{"n_mels": 80, "win_length": 400, "norm": "layernorm", "inner_norm": false, "batch_size": 64}
Rows from expert 5 of block 5, named by matrix and row number. Rows with one number belong to one neuron. Each number is 500 + 40 x the weight over its row's rms, rounded and kept within 0 to 999. All counts start at 0. Numbers have three digits each. After the name is the row's rms in percent of the matrix's.
# up: expert up (model.blocks.5.mlp.up, 8x256x256), inputs 0-51
# down: expert down (model.blocks.5.mlp.down, 8x256x256, transposed), outputs 0-51
up.29 105:440441507496597478427514483476521486525505477528519574457561491499477489496561519497530433567546440470526494455475521560584482513471516532523507518479505482
down.29 109:436492511448550453466448512506491531558469524454506531489438484538507526512525542438461465511478445591450530506452504524508496489509516460457462534464482517
up.30 127:487471443460522547463502455440506498532408482556568524482541434439493485560525494504569453491493489466513477482422488504546471487445473513509437450492485531
down.30 128:461467461479571421517506506458487534549430494494485557530489485459475503488498571447542498516480446596505463516435553496500483467445526487498453544509409483
up.31 104:454434437489467526473538477467482470510491485551548533426590490526505490498561491507526477451508502476520492513464515516531461470518513490522500527490507526
down.31 130:485531553563500516527518464557487487522510489441453566483468523548545488514528448437476479427427520537475539529544548416515593502501565429418516504526520502
up.32 097:435486455473559519443493443533506504503476427559465539440534457457436457510548478493480408490511428451529492469456522533484507475492504500501497550474446545
down.32 124:464533541531499478524444444492435564468526512476452488448470527520554506530547464434488436426478520542497553482535509481561572497556542465486514549523526512
up.33 111:513540547516448515530513532538492447483572452423550500516472557539625572447450501521523531466460529531428488478572499482527551544501492472505557495553559540
down.33 093:496534500519474463499433487513468469456488564406451486442487558515538493496557419452430507477495549523448525520487535479445543457597554486484525498513487471
up.34 088:449509455473517563522513512486504458497499495476532523452578449503539517501508517537531433457532439484507511487418532568464470494493525460477482479560434552
down.34 098:489587485438589444495486483498456518534499537513457481479466484472535521531544481402519466487519478581476468498460489491480493495552508442427430500425493471
up.35 102:537563529493469547454474601560499508438534517411480481521495563552569543435402514452411550441506610477439565509535464475514553533526506487503552523524515527
down.35 089:469551514506439506483470445467521454545472530448500472434471529475523510452509475493470487504424532460473567556534527487486552506561471457462490473548510536
up.36 093:500585525555485479546415569550474473453564486479525492529458605504508534459427497523520531490546530496479508533569539475499527493517498479432497499496558500
down.36 095:467594471584525537492541441476555480503508471493491458474512561484572547525499454440468482497513487533468454585479533499441484505526474490475554513493467537
up.37 105:468469497458518467489546484486524466469445473524457540408509477476493494559560476522507437490465501448498478539481439500598499477491470512544520528512437540
down.37 115:462537520539488537529443441506494451488552488443459534472435539507566480517508486418461476421439545535455521485511507497558625528539518403448562501522518544
up.38 091:470513505485513499497508486517498500496521506482567423473515556484570462430517461540525527481475562512498534482498473434516504526566579532512533533552535549
down.38 087:478600544513466491508443423497542525500542456461453397459448552522583568520566468481486449441474566453491537474498567498483544435501512476497534497468512565
up.39 114:515504467452482497448514467523519466526456486588514537446550479492462508550526482481542477525504419459513497488537453490563467484449489499563514474509487477
down.39 101:487471490458606468457458470522458536551485492525452534462525499530472489486499569468508440555519526484502504457413552478462434507427472494458491550462444471
up.40 115:542459504587510528462441511479401539528477546518458552502461483498514486468500505393540494431506489565506498493465555477452534466520559443484495531545500462
down.40 100:520469455508497448516505498481540483504435519479548515487386425477506566479484494430571493441526449487516517500507488513485479484453504521501440431468462477
up.41 096:474543541461548523482513487438538415512458410530469481418537499507513530564484572518559500497498520517556486492516410542525489496451506553493488433471456487
down.41 097:494518539582447549457475505526476439471550550451500522497487491559488453473434466473501486439490535536544465471597563472620550598452527464457517483568536479
up.42 093:532566490485455501514514552544524476413497525440585527534568569533528561560501519522534527561585540504509500489529502577574460526556464462486554537540519537
down.42 098:501492459491530483475410488570453531603485513520496465539480504508519503443563508453504525466499461517528481525471522522497422471563449505542470522436452508
up.43 094:493529574501418481521515570525472478432557595469459493512483556546569527427530559457566598467495560536455482571564511469508541591491519579464543493517567528
down.43 079:525510412488487464486469508462496475534499570389532414450471538495470476435526403541496519500497498435468514521483539466514552480513485560484538493498493492
up.44 099:391484487476550478402505498489523460545536511527453518511522457521519454510514510475558467491504517488515455427495424534540523465502538541508469480479424511
down.44 098:493540553502493510572494459509484554406494493497416510480445481453540459575512413474518467421458510550497465526550568484515572549492523478449497536506500499
up.45 091:542508491472518523528504523525488514499600549483528469509454451479485448482519487500565463535544476516468554496464468517498537444513511429427423460520515450
down.45 095:467481470484500521462571481417516499543487500525512618511561481462493501503481542481484453527544468553514497479467470463498468487468540544539490536494501440
up.46 098:513574568532527491537474529530522463488506546473496456540459548541583535425430443483492504489478522507480485547590479441514460507560497505468555513494570526
down.46 093:410654495524504448483454449468509477511473493459453498468466592529542536541528475523574444398483520527533549472533542492457507506517508471482570580495504515
up.47 124:511460438548473554521460479483458502500451542565428475530440451493479483529487484465547513452482474530504601493506543511466508472480543451467450485543433438
down.47 096:505523476493552540505503504521424469541443453472574622555528488467439497537467597480532484506475466470509457499517535445487440436427525551534431493494487464
up.48 110:501502482549535513477518463475518516562488469533509436493550406459476436573531412542541467478525462510571553412412514569493514473468473479534415486508494470
down.48 115:503444454471512496477510509467525540541478465486510598511487476481460494529469569479523526500515450512512494489468491463501508423447533515511436528468438475
up.49 097:474452464482551545444539429480504467531454507537509553417524436479503432549511533504528465500536462514536511418511449515514447469466458490551479496481434504
down.49 110:437517466522511497575415463510471491503489477462457476500424555512563498479454435443461474430437521572503523500481518498554519518554566429422516449496497579
up.50 097:527501480491470466490481524442484548503476475530424456547493490501490474540538405524508457444531443457514569522548512564412483493474535449555474506515513519
down.50 096:516468486446525510428506445532475461524459486529545657526590492556484481486458576481495466540503484514495426524483516481524505504467499525462464523505485423
up.51 111:471561551554492465525539543553500490479512537488536482423490594533514563479456495467509519411519549475453463505584496463504557497506495541515573532524564537
down.51 094:490612558510456503505487489493507476445528577411496457465487554515578523481471438468509449454460601508458509498478519513522576497587515457521545470510578515
up.52 099:464495422507530577417541495515492489489484505527523527435569502451490480514559475488509445493488497434586555449459488590545511514449489589513533542485483527
down.52 122:501592516524564518552488492526475525480521540462490491476433483529531500515556475461520449395466507561477526487529500457519575511530512454471492514477496520
up.53 088:518493586570465453524521502596532555447485469473498434509496552561527535458587551538437514500587497421454539461452487444436466552533489516485524524508536544
down.53 077:564507487539412513585544514503572441455486495497529594523537550549494459494418548575532521547509528477555448484445481469509441514477544489512533536478483510
up.54 138:516499420483500554476528427471511467577450456484524500504523443447494427548531464562529467522537431426515513455443493513493504491449442519514458459475425490
down.54 113:468433490473536462514438553442493546519435512526488616533540483495440512531499573481505488550482469521474486521476514445521440462446531500514428479451478468
up.55 090:424529517480524492518513469561500503501528469491475519536492513555537469507497524399463480489504511538475535476574533477499536506545504446429543522526479465
down.55 090:520571499497508513523512478480489536521510443494459461512462537504621519494495420453507448435463507562516496467495514510520555495529490481420579487521493526
up.56 090:529569513522452484510511522462524535543471493539512409510441496469521469538597482506480476446500470465498452478487535472426526446447424537548425453501491460
down.56 100:515452479451547431452497460502479504550494464544584596507525496532427524451505599463464539504453512514519479478520459461514493503439538547494471492477499509
up.57 102:524519604499441449534504519512478610492585569473469482553576547573515496458466422493517598502488523540548556497495553515485526543573508501521560537509482468
down.57 092:414530514518491496558463445481503517488527469448462475484456559532472530509538384445456468493489448479505524556521491471480483433519470481522550480514490517
up.58 110:473520519583465478523490555551532510426528563442514508540493527534569548448443523471470532462470568494457488529607528407518486561525529564503533578551554521
down.58 100:541580507569512481501550475482495480508507468526476442487456551526562526451482424471477484435496557479452545546527541443451543528608492434505539523532538552
up.59 080:414502497488491501447451483541474488503568542516436495497584492536548507532545459432526455395502504519536550508479523469464523523566556522462495497499451502
down.59 089:519599523503420513496484428498508473508468501497455451510438530506584502504521441461520472481460511509493493593425528456526582477537501427462478484525495518
up.60 100:457471484463517540459510506483432495528506469521497515455533457511501478451521514537513457477469458471511480476571494503514461511480435513514513477534446523
down.60 111:488553511544536479564468421496503515475486578414472475505459511517581483466524451455510467433486516559515514565500556492493594488528518469449558553477490536
up.61 102:565569576539462479563558588568518510434593502459515454507476562504547570440465501522438532473511529462470481531523492479560560577514537471514547524510578516
down.61 093:493547502561431519491482460488470485510482548452493461425473576546593550489522463463479512481470520538453565538497547494499548469580554460503518503511528489
up.62 125:434516458507489532472510469465485425453473485557507561396508479428454534590513621505569504514498459468519499511488521579540513514444501550516461431515483574
down.62 110:489453508449599482416443521520433500553524568434463535474524556479509472517491509502495515500431516562475522532473538536485511465538539521511540525455531498
up.63 088:457540453536512470450551479520543512505551473453496497485568539566493557554473493484560462521464522445523562506444462533489449505552574448548558543513481486
down.63 093:499466521480547509481477461539503588525444560438465432561509514553494489536531477446476469433423484502443528500445553495439528516545495467477478504443470531
up.64 085:463428473476562536458540484431480527604455472499485506478606516506542456441521480499510378500540467508523439409510485507541514489509495490542505554448446468
down.64 115:487577552559509515512456404503441553524503543420443505490447543494554528486533479422509438437419490617459514530506511464507564520510536427419511539482503541
up.65 093:489441492492526510481502466454515451492460483496528547442581437444498515474497548505528442547422416482521525477485485551494474463461504537491482495520412533
down.65 110:487550569510539541529410464519445510480494518487498449503456492518573497510499475442516469419421523546499561523473549478511606479554578455453519544539514546
up.66 086:447464468504483461477513512536494496469460476486551525505492501455585503435468509536437517551527496444464476504531489487541495470552463539494466545504553534
down.66 083:579509528560459521523459516532477506489513593504523431500489555521519452550532543514459545534476477551505545507569505474534539513527475433460492514458559547
up.67 076:486528538573489440561467475530539457522535496570487485492423534481572514499495482486516525417450523529450523511542517543432442430496526465444543516521548438
down.67 085:548524451554467447516457505487541460444533508481520441477500555501586518498472402544499528441460524508488570538568521468538565536542521560517625454480512538
up.68 088:526581514593403407574459492551490489460494545491561533507459550491482560412504516512453532564462499522480496586541548486443497593508591461492521532576512470
down.68 078:482537473500505522440513424591509499539549492469499483421522581502540427519548600583542435482481517518564487462498459456579447491555468518514526585525470539
up.69 100:433430496452545598407448475513497455580522564524517538411515526463534462548540521515491458500499498435498535446399445531509501497455520519505517482478471512
down.69 106:455557514539521501530504476490537459456457488448477505458437496520557495432550454439467445443479510517457527518522542486547571570515545447457459453563501564
up.70 102:508515550485500496493518489521475523460556488454470504533554530514560504505476469519447585471449535467451481532505493477473536530539527536470566555517511516
down.70 086:464497424526536443439464436456523462521481483449444470436435552539567495475556456470564420440495515538526499503541468487494602513538486518461542473491501520
up.71 152:521473472470510546425539477439534485534441445543530531483570464459444480561522527496541475535541424485549479448399449565550456476478491548513456466465487557
down.71 128:465472517510599493497445517509469542528463493490419557489459498488486497494514483426497482490462457580445489483453532500489498424498485449410432509494463447
up.72 091:441445415478552511448547457486498575657456454560490438434539509541471428519552414494510500487477477452504502405467529500524476506495431531585464545420462491
down.72 119:457524561534483494544468468477454512481510522456480491497483522501495525550510458450517428446468512575537540504496557473572573504555539402452521523496494533
up.73 087:416496612488509516459508490466537474517496458454565566433613488450504471562497539504495435552511548496495513453478488524496485491473484485497493554475459534
down.73 090:443524556495460494591497446456493492436484472480450502509415512494523523502529440500466492446354509522511549536535552535561523476537601443459506521575511592
up.74 099:510496465460491520467480463466507499521513531540505574471560442481477513537448546481508441490491478483563515428439466567564471517504473498534515516512434581
down.74 094:436508510541500493542445417498485518437522546448505523469435512518558499474584484447517461469525541431508516511525531451536566481496520465472519473492497557
up.75 107:484471527556584496517461522572498522495473532507459490458444442550491527521473491432475479484466521548515547529517558495426501473420488498475485499540466440
down.75 086:493493429481501480523452475458538489477550477467533525543500477477443442465423515467513500492456473560491464469506541534524557462526519454485461558465512449
up.76 095:553501587496487548544508495545519534480574472478461465552466564461550536499487493497453548505510502484466438447493509444404459551553458534551493525495480430
down.76 081:512405483478549537427520527476540491557491464527502592568467558459415412510462512520507566594468552496490493536505549526499469453434619519519496529519505555
up.77 090:516471523481474472565441521471488493545489482534440483544428493403472501512511484518565489575506508452559522489484476558477529555502476429495515475534508519
down.77 089:500524512466607464482514520461469513476467443541497622507499538463492471461475585436477455532545479497475494468523532518492473517447533484482453551472472483
up.78 090:525544476534495457560533544468537486435544478519490472562521510499512526468521426551447555508424519470475516590498527442436479517489456459514577570577538472
down.78 078:540488536531488490564530540484476535449453475514556540446486454454484503581445527537504553489525529486524458510457451544527522552393555443527451493494514526
up.79 097:397503480427512467467528490504532439499506476500538570472546442522493462540547534555495442458515484482516480491456426523512466470471490509500527453459478517
down.79 117:452570538520456500541441441495476457450484501449452526484385524521623508496512511413492447418433523578538522525534533464517577465503528469479531501534510497
up.80 095:486506551511509458512482567552476523490549492544533549497568547493566536496483441474434498510555484455464430543538520475568499492492454517527516490459540530
down.80 098:515565510528447488496428497529462429528542479449419397516501553494516539526501471499478488462462537519498552566550497503489544532581518464537547548498527541
up.81 087:507542486470496494493522458513467458498527463424510538469493523555525476483481537512525543479556500417451474497553473464580498546546507546501561491533507576
down.81 088:537536488514517439498454497485486569616479547478507460535495555486546549473525479478486458481504492484478489527460519540480514504541490456478508450430495526
up.82 089:478524490493550491492513471482502490546515500495437449509485527492548480514469417532523492403507455539491526478475468567520469465522579529488520574426523479
down.82 097:513561454573508449473475504477482490518516520462524462480518597474576547472498447419510477433489464550458550493478543472528603549558537438459528501473519490
up.83 088:448495526407517519454528440581515437542501492542545532398534498472525481546501549516478513503492475442526499474482493552541512480461485469512480493442541490
down.83 111:429526510531507535549442463563449508479505520458443489462461511493557529494560471418491463452449510555534509482501572480551558499524517431458544546520564549
up.84 095:442490472446560489474591437493489432438512489515566463518583532565486470571514526493519463495535482482499537512513446509484433455528476582570544487518427535
down.84 094:517402467448510477477477574477524539516464554487489519526537534461432501565470504537479549550520517558439507515476570507430464447502529504484499448429447528