{"model": "CTC audio transcriber", "dataset": "read English sentences (LibriTTS-R)", "train_examples": 15625, "gain_aug_db": 10, "time_shift_ms": 100, "n_mels": 80, "hop_length": 160, "input": "log_mel", "spec_augment": false, "win_length": 400, "tokenizer": "char", "vocab_size": 32, "arch": "transformer", "norm": "layernorm", "norm_position": "sandwich", "activation": "gelu", "head_dim": 32, "fused_qkv": false, "bias": "all", "qk_norm": false, "layer_scale_init": 0.01, "parallel_block": false, "dropout": 0.05, "inner_norm": false, "moe": "soft", "drop_path": 0.15, "num_experts": 8, "moe_every": 1, "expert_mlp_ratio": 1, "slots_per_expert": 2, "shared_expert": true, "subsampling": 2, "layers": 10, "width": 256, "positions": "rope", "optimizer": "adamw", "lr": 0.0013, "beta1": 0.9, "beta2": 0.99, "eps": 1e-08, "steps": 4800, "batch_size": 64, "epochs": 19.7, "lr_schedule": "cosine", "final_lr_fraction": 0.05, "warmup_steps": 240, "weight_decay": 0.2}
Rows from block 2 of a small CTC audio transcriber, named by matrix and row number. Rows with one number within an expert belong to one neuron, the router's apart. Each number is 500 + 50 x the weight over its row's rms, rounded and kept within 0 to 999. All counts start at 0. Numbers have three digits each. After the name is the row's rms in percent of the matrix's.
Before each expert's rows are labels from the 100 clips, of 14976, where the router gives the expert most weight on average: "responds to" is what is common among them. Only what is clearly more common there than usual is listed. The data: read English sentences (LibriTTS-R). In brackets: how many of the 100.
# router: slot weights (model.blocks.2.mlp.router.weight, 16x256), inputs 86-171
# up: expert up (model.blocks.2.mlp.up, 8x256x256), inputs 86-171
# down: expert down (model.blocks.2.mlp.down, 8x256x256, transposed), outputs 86-171

# expert 6
responds to: voice: male (82)
router.12 094:447526461566521433470462419510432517458474522509456572520495526419572462501390558542637518450489540563535450474566516480470510493476548401480468505475567460428455439502519458547468408453530444472478535508447448428496466417445585495446508466455501595437391569
router.13 104:418562475596498511458481461504415447456467513567483521568464518435560454491417545543609473461503549531529442465546423483418502528474543377443464518466515450471461426510521429555478461476589412460470533588495477421514474421455599496432473480429484545452425574
up.24 095:473556536589541562452416493533455507453472566521370503494613450500520478555444532572507460468502525531510390490519449527546566535502565485431464531476428439508480506513532493520412569506493471477583464508451478504460454454518556490492517530523483542495453511
down.24 115:581495468541426575536583482528604529569449456492503459443508497462547521459574473458401450552499412482563478551488501513571415519456497563458508478484526527447517545432455554489555540465456546571468485489542540559512584494527448402598543455536433402508569465
up.25 100:532450499499481433522508395441529533542497475528519500424461547429444527454545454503528477477485440526487540571518481534474488504517461440523509395517576447528503524422448568541485434576470509497525517463484513474494499517544501553482491545478450465488476520
down.25 085:400475513541436443501449548504489524531466491514525497513495464513526484459450505522546501534571519539355536509495500562556442445620518555522478468412433461428535490466510446441453548468574515498558511478486495566504501447479550606459488557490378497448506454
up.26 111:499539557557607435435413472499458522484437572571568523511461483552498427535434558524540498464444570511539514421543459448385562473445550463448489494482396439469475458535622495542524462510461438458507608560497469373540439456523547496477497531406582600491465516
down.26 105:525545490587489440460536559503516461512457507516638466484437423535489513444555515502542410604577490475499549528492499417565517464530443562422397468500462448515424499490533459364507481520491580526449519495504490626453507460504484476518525527480508397503501405
up.27 117:490565569581545424445466452585443435497457573591443563540433490514581455561494520541525461479514634567538473428520505463512578495459510483416450477492441471429547454562550443508481497472499489477514578496450470448441443441465530460509457476440606595474408545
down.27 108:565452536438469463527488529561505493571513464568579517480438412572531476396558557494451448613506489500501573527529576456567464437520496497433405540468500461479448435564529466381492574515489531570496502467527540572406511506477498494521467550515546381474521443
up.28 115:494604520592520528416475569519446471468466541511402475536575442573496394559472535552468470500586474548560408462515549448569550465532555516462477553439421437409483488560554444475452518449590473595453551494446466592449435500526436457492484447511479513512443549
down.28 132:468471475407482496593463490471555536422449455446586539480412614419456539460424505492408463483459489474536571467380467473445520458398549445560434554621513496589429460476516486478554443493475436451420491395509560445476547528492457594417579561516440477555518558
up.29 094:480509609534606538484478578572503442469476520534492539538504472523509546478487591547551447438512564569531459450518406404530549458453480551389468560482425449473450422603527538542444502486587511492470484584451463466512524457521499452433445413446528602485446551
down.29 109:480508527503499547520514413519480426526482490443477431483481477578449482401510481476457422481541445526512444555515444519508489527482522528512463469605419457431498451482456490554517514449478450526452542461476541412498512368489557486491467543463511471563453540
up.30 107:517425483447456519553543427507538512540558414407485460462527572474403580449577425442575518493491461496449484583433513605410450497522396506627579482555542484531563528427381582522518481566478491511507494465485482455498568568514508522534549482516456493529563474
down.30 084:480468488457436507565414574432366455438568554525527500535533444505641489559484526556503533472498507528516509515571516502546475494535551478458493569560548560495542491539480549504488546420537458456521557468535553475471469434381520545406492522500506561491486531
up.31 119:511515536563551467474466416518439490428525608577528501554491490535578416523434575576532487441491608536542524403550457421485560508388609505434431470473450432444478432536525462516438463426539448499467552548470478423443461456496517465451482446422581519471470548
down.31 107:545512484536488505428516493518503441502497540481679518524393417562510523459555499440500461619507482494475600482571505441540440511525499493474406486471458453486461473537461452449464499519456571551501516500568496572477469481563473499577512549505510393515521497
up.32 124:487538538527581489436435471552426539479449555582520555569487481487561461587436560545532460471543512617509466488574478441446487499428562481440440532428460442462490400572555438527456486390543409425509577518495483385439495464492512435485460468443515560475430564
down.32 105:564519420467500526516501506597607539488516553491561452444409404493483512470591516560448454600527508500478503539486427393570434492513422591492447495472495379476511451532568417425416513492505560559510474504512533622427520513519504545518504595545517393532556400
up.33 117:440550579469503504444444414636470504438422559541518531578514495515549480540431608529557459504470590559565511499586489419493533509500529512448444491485444524446460456500547477472463449446533423460507582539479476414440453490418511481466513508431556605492454545
down.33 105:524490461475512518432557563457554469567430579499603451471501421538486479455487549499532472632548481518405474459570541462602461512541407575396429467460383420447501529483455413441418493457486575489509501474564563616447526446469471409547533564551515433519551462

# expert 5
responds to: voice: female (81)
router.10 100:597550530506471552594572532550535484516395537596571497558453425511489536445524519527406438557512464503474560532440510512458492432403475489506537505505455519491485509541458475458478462571500551587465532464438521476445466482555533599534421542429495434573597457
router.11 098:601560541460458538555568503524563514528428499525604545510458420480459545463544459489412443565493492516480550530487531472482489419395482468528543499527515573440466526516452537460490445569502565519485479452461516475408427495629528544566433550470430496536581456
up.24 127:577488458492473537495589542449572533463503446428522554435445522440455567443529429478417471539531468469490523598454569500548431489484494483501541562575472562487473626464520560482514478579513528573547436425486534536466488551531476487580422471475457393588565407
down.24 116:513453593578559567538524515545485549505397549459465481616548462543582496490485481521513556500546500610518527435516484562544606530476487565464461526412459416449459488516465493547504600557408474513500524453473479549521564477498516502541454551559445460444445504
up.25 108:552499564425464561444558531447565505574470480469532519486509522500485582439509497422409502492523427465495528518372558480489444426503497469592515522545510602548515567483417530532559524527484553483555401453585488518431431530519514459591489489491428500561558437
down.25 105:553474561560477516550492548478552599461403503490509454580534418571528472476464513579541580461438491511507504470536532569604591496523568523449526471430438440512448486556495525473487519534428493447479505507479442458495479431526474525512448531581461552419478514
up.26 075:449499508495442490491488482457489486555437436452442487528557603529502525462561532521478496485493505386495493494388488547469510501469455467517509468555518561499556549440480573501485502476521509433540597504556467499473530466474536528474510473553526452617568385
down.26 093:502441473456459452524429540446463515464526472469542459442585557417531475494487475494521562546515520445512544552541504624588465472553535554472548545466587439454533475458480491522534449516464405430498587486500497466440484518425520614436520447449466574393467542
up.27 107:507529550442470583541550545421537544443494461465492599423483471436415611461478454430460420610522512463472563546408568458578505415440496458546567590555496537484473533446422527491555471537522547529613438497573507542455445551534548475502489513471452483517598472
down.27 103:527449527618449525543474453571495569485495484454438476542510462524489489536441476594542604458461471560498558514578507521465553477439573495437563520379540430498483542515550535478480519558461532481486511492504449482581569390510478607507425531523429519476400470
up.28 073:480490535564521451582475396480400530650547462504489493568513579525545522562463439587442556497565552449527490447371512550512525586503441547619473484522443516592640495570420536575514536480481499406562535548545525446546507463460521465477486425498490522538480523
down.28 095:478474481481435571476448572452532508427513466540471547457543527461556516489503520444514581549547531453558531542464461527574543439512503553513519523535564482486537512428478589499534531485507471462492433504490484537522533524470491531468488460446494532458409542
up.29 144:532521534478461535547537520475546462477426509466575547501431450467450557429534460505449445545508471516489554539422569489548482396453498457484587566586476561495455570504473539414525415551531525572516466465527475548475438525584564524495452559474447471507546454
down.29 108:530502500584490488518521396479555559604447531405458460531420423572512473450494524535526552502592386507453498529581501489501448550457470462422448491391466478491509535445516510482465498563481517523543511489441475489564560457507449521518469548557516453480486378
up.30 088:393596536559505500490417460489489520469496589599530491629502493506525414498513550505549484395458585655521506506534485420413601528470488489533499466438479455530517500509485427548479555477511462441542550561402443453463455401509509500398502484438545523489445531
down.30 093:546549527409460472481515508479471351525494479503580575493526376596423455487544544492488401522519516515555498447522510481552503440481388497460463580538482472505512497569501422520385458460536541540554507548565537608441515534374466466482476451533590517535535561
up.31 078:516463484502501500640446576464471466525531556561438455540548539609528420520577458540475595522457471464455367500537523538449520523502481514566490485578511481567489448564420544624473498464459517441502520458500482513516437575519440475587525493568523574488515438
down.31 098:518502471543456540572430542498504569483528451574572563413558571518498400565441530384538567482517537485514561514554536558538485460566513518398607537494626459485555533477492512496490553576486516484520455511476437547506466552475485552533425444476481558453466544
up.32 098:530487469445522530577482573469506493465459425485515611462463458429415618439560507537464473509474412451537523505433619447526524469507505451557515526566505563457479578521523600547514460484582439521615446473420516477453436444491505502596454487467428500454538430
down.32 102:514522540541520477433596420459509520471537553437393553589450418469503450540533505565504534380519468569469479487545574485426527546489515458582444451463433409584401489551535473513503510493512443503525555539552565472486555493532461511500555526492528552503530558
up.33 078:502410474445496483582509475472449417543456510485551451498477458497504478478474489493492480496522421521507504488435557485450504444516514489537541541424436441471442481514511517426450505494479496527478493430498591521463510421472578570441532488510463471530452545
down.33 091:511524554528537444460464462555499610516420547428486455542357541479461448453488506527523501489481398506581422524551562437445489622548476538441458457482514488435514529474473477557482508388454524517437517492425570416532542464505397425516527555553531468431526505

# expert 3
responds to: voice: male (90)
router.6 134:539480470415452398543508446479541584486493456443546479468435531473504531461532443474523458468432474470416542560436535476490461460520448422485505383580532558550510532444412555501484397509465545414542433431513450504452498578545458439530473548446490503510548453
router.7 118:524446450449487422546496443476505580458498471457528504466441547456487500484551494490527479444454458458391498556435569442466457453505445442500498387573532553588564557470461541475468408526444545440555474462512402483476530573533454429507500534463472462539504459
up.24 097:427537545519498410423460396566426442490467545515444400473512531537506461540490518609446557432507580478516485506575526497444567438437454502456393481476433517511445447441456457492458474439508447481501521511599524474453482459429498558455507540519569578540449461
down.24 108:533566493480476408492508491413358499469431559447523585458478480551480455480551442482577527542607544562479574506566550547534541500489449542506560509552473478514498444435569462485439383554581518442484458503468466501525482451402511511475544491546571590522471485
up.25 085:543410418485443431586528558433556478536582452448527536427430539470406502505532450469533470460559420458488566544610498563454439531524355458494513445554554495487441513429562532505431500472441535522489433426509475517552475511484424603529594554589551417538578472
down.25 094:522529502468539625495460511543525501469445510491591552550494470509516489504426540521567568497482460596399459471415518488450476471552448533529416585508468497440460500531529483546541638451470464563504503476558559540551479452524534410481505500431422446531443481
up.26 119:545528536387426551595504571416550469490478479515519507449496505494448485479484423580418503466543483442528537473435604500576485511382497445434593536544477551522478512505533512449509477567539492500583400474511504526448385546524514531541447597457456452541547435
down.26 097:476422567466611410460521464598585383477557558517516441523495474532534549509505583487446459481456488503479450393528484487509537495413471519481493465413432471497514462589469395488481529442417465536483559540501484498441530465572405525544469502490445400464543534
up.27 102:445482554539544461499444504512469420475487571519473463502559455480538511571424525516579449493476502516570467446494468464468626507443440494509463532497494510554463464542529475568500525388597466442541525558543495443428482489497540490474514529461581522482443488
down.27 100:495568487529455492418446512391395548454415556439519541465489491540537390552464480476563534514530575543491538571491563459439613448508443522571501509558485529537450518460525450524456527574578481427449410474469459493516437521358582555454488484495589578489509502
up.28 073:477507525529526476489588442467444579531544493442396462485428698577590413615502505505529579553513548480559571444470539512481576534541412460532459479533517578406520399476517532467505461515482496484529533518536541472572443497413553477506530545520558511425489532
down.28 088:507539511494463375456564506416436480538577430538452520448498496468508567475534344499432462500464506490461510585528522482483488505561482464448558468541565570524525566379455592469476435541440505396492472525495443479559486601461487544498443405465584525437539459
up.29 102:474514500520576470476450416499419493461480514555481478585499440537507484539462495568611525454419537583476550528520555546477558519376444525470452472497471488559509465514419413515523516457570465467500541589564480474444461519457498481472565526499516558523515540
down.29 099:449535526486490471508448526472398501499413497412520537460510459608471448542507447550524495514567515508579546504466535599498571491550539543531503499565497496505506491426506437472412387551611485427448448416496461525576502495409506575436542515471578580472447535
up.30 099:493393436442433513563525554403556510449589514480569531422486543465424541496492449487462442552507447478465537568509470486515462457503567468468495525550475529547459549499491557407423427542423548488572472490467371570486508511557475518541549564544474483512508532
down.30 107:472517496582524573497495517599458460546460526465610490535484427585446501466488509539518466533584572547475529449479432474504518506457463559452404539500501477474563418570517482476533626526517446599510509482488465514485497392475573416472470438491475464475495467
up.31 102:481514552490562516496405436490455465522426448579412449558515431478540442535452569529534525377422584603533504489555465493491513493397411550538472476572455480498478503586507465507465496422572464467530522572617478458486553447526529518449495511485514550527445576
down.31 094:451500512444495487465495518344392520450417503491468519410519483562520494505443478479485496536529602556526537503472567535562497501506485512570564534511482481556491524491504476504480366486637501428456469497462489518557457471429590534521503543595573568505470570
up.32 094:430512480475490525416443499567487519472501453506498516530561548542518432496464520535480512423450553502521423457479409513510540438374480474570483552585465497544454455517423475588507457517473380514544551534476470412385459409438603359412470500449536536488444603
down.32 095:511469486550468430371468493422402473468528533445454460451494542531429470538519478502556453530448596564462592583531560448431504547535399523536507459530533507490524569456504551536490428555531547464505439568459448506533382523410576543443481437508581616569545492
up.33 096:426599552509554426483485514579435389414480526561390479588472436483540493571527516585487502433476546572522500520537525449482560475439500459503471497528431474491519458539475509543547510424569412411502564537509502466547408476390567452453477513425562585477449522
down.33 098:539569526503475417517490510409498465435461523475517527508465506577465513558499508554553542560520506553511634468543519560567536496529509562488489560477387490450480492488496473453358401532586509486532476552485469557485478506430530477470583503478532534503506503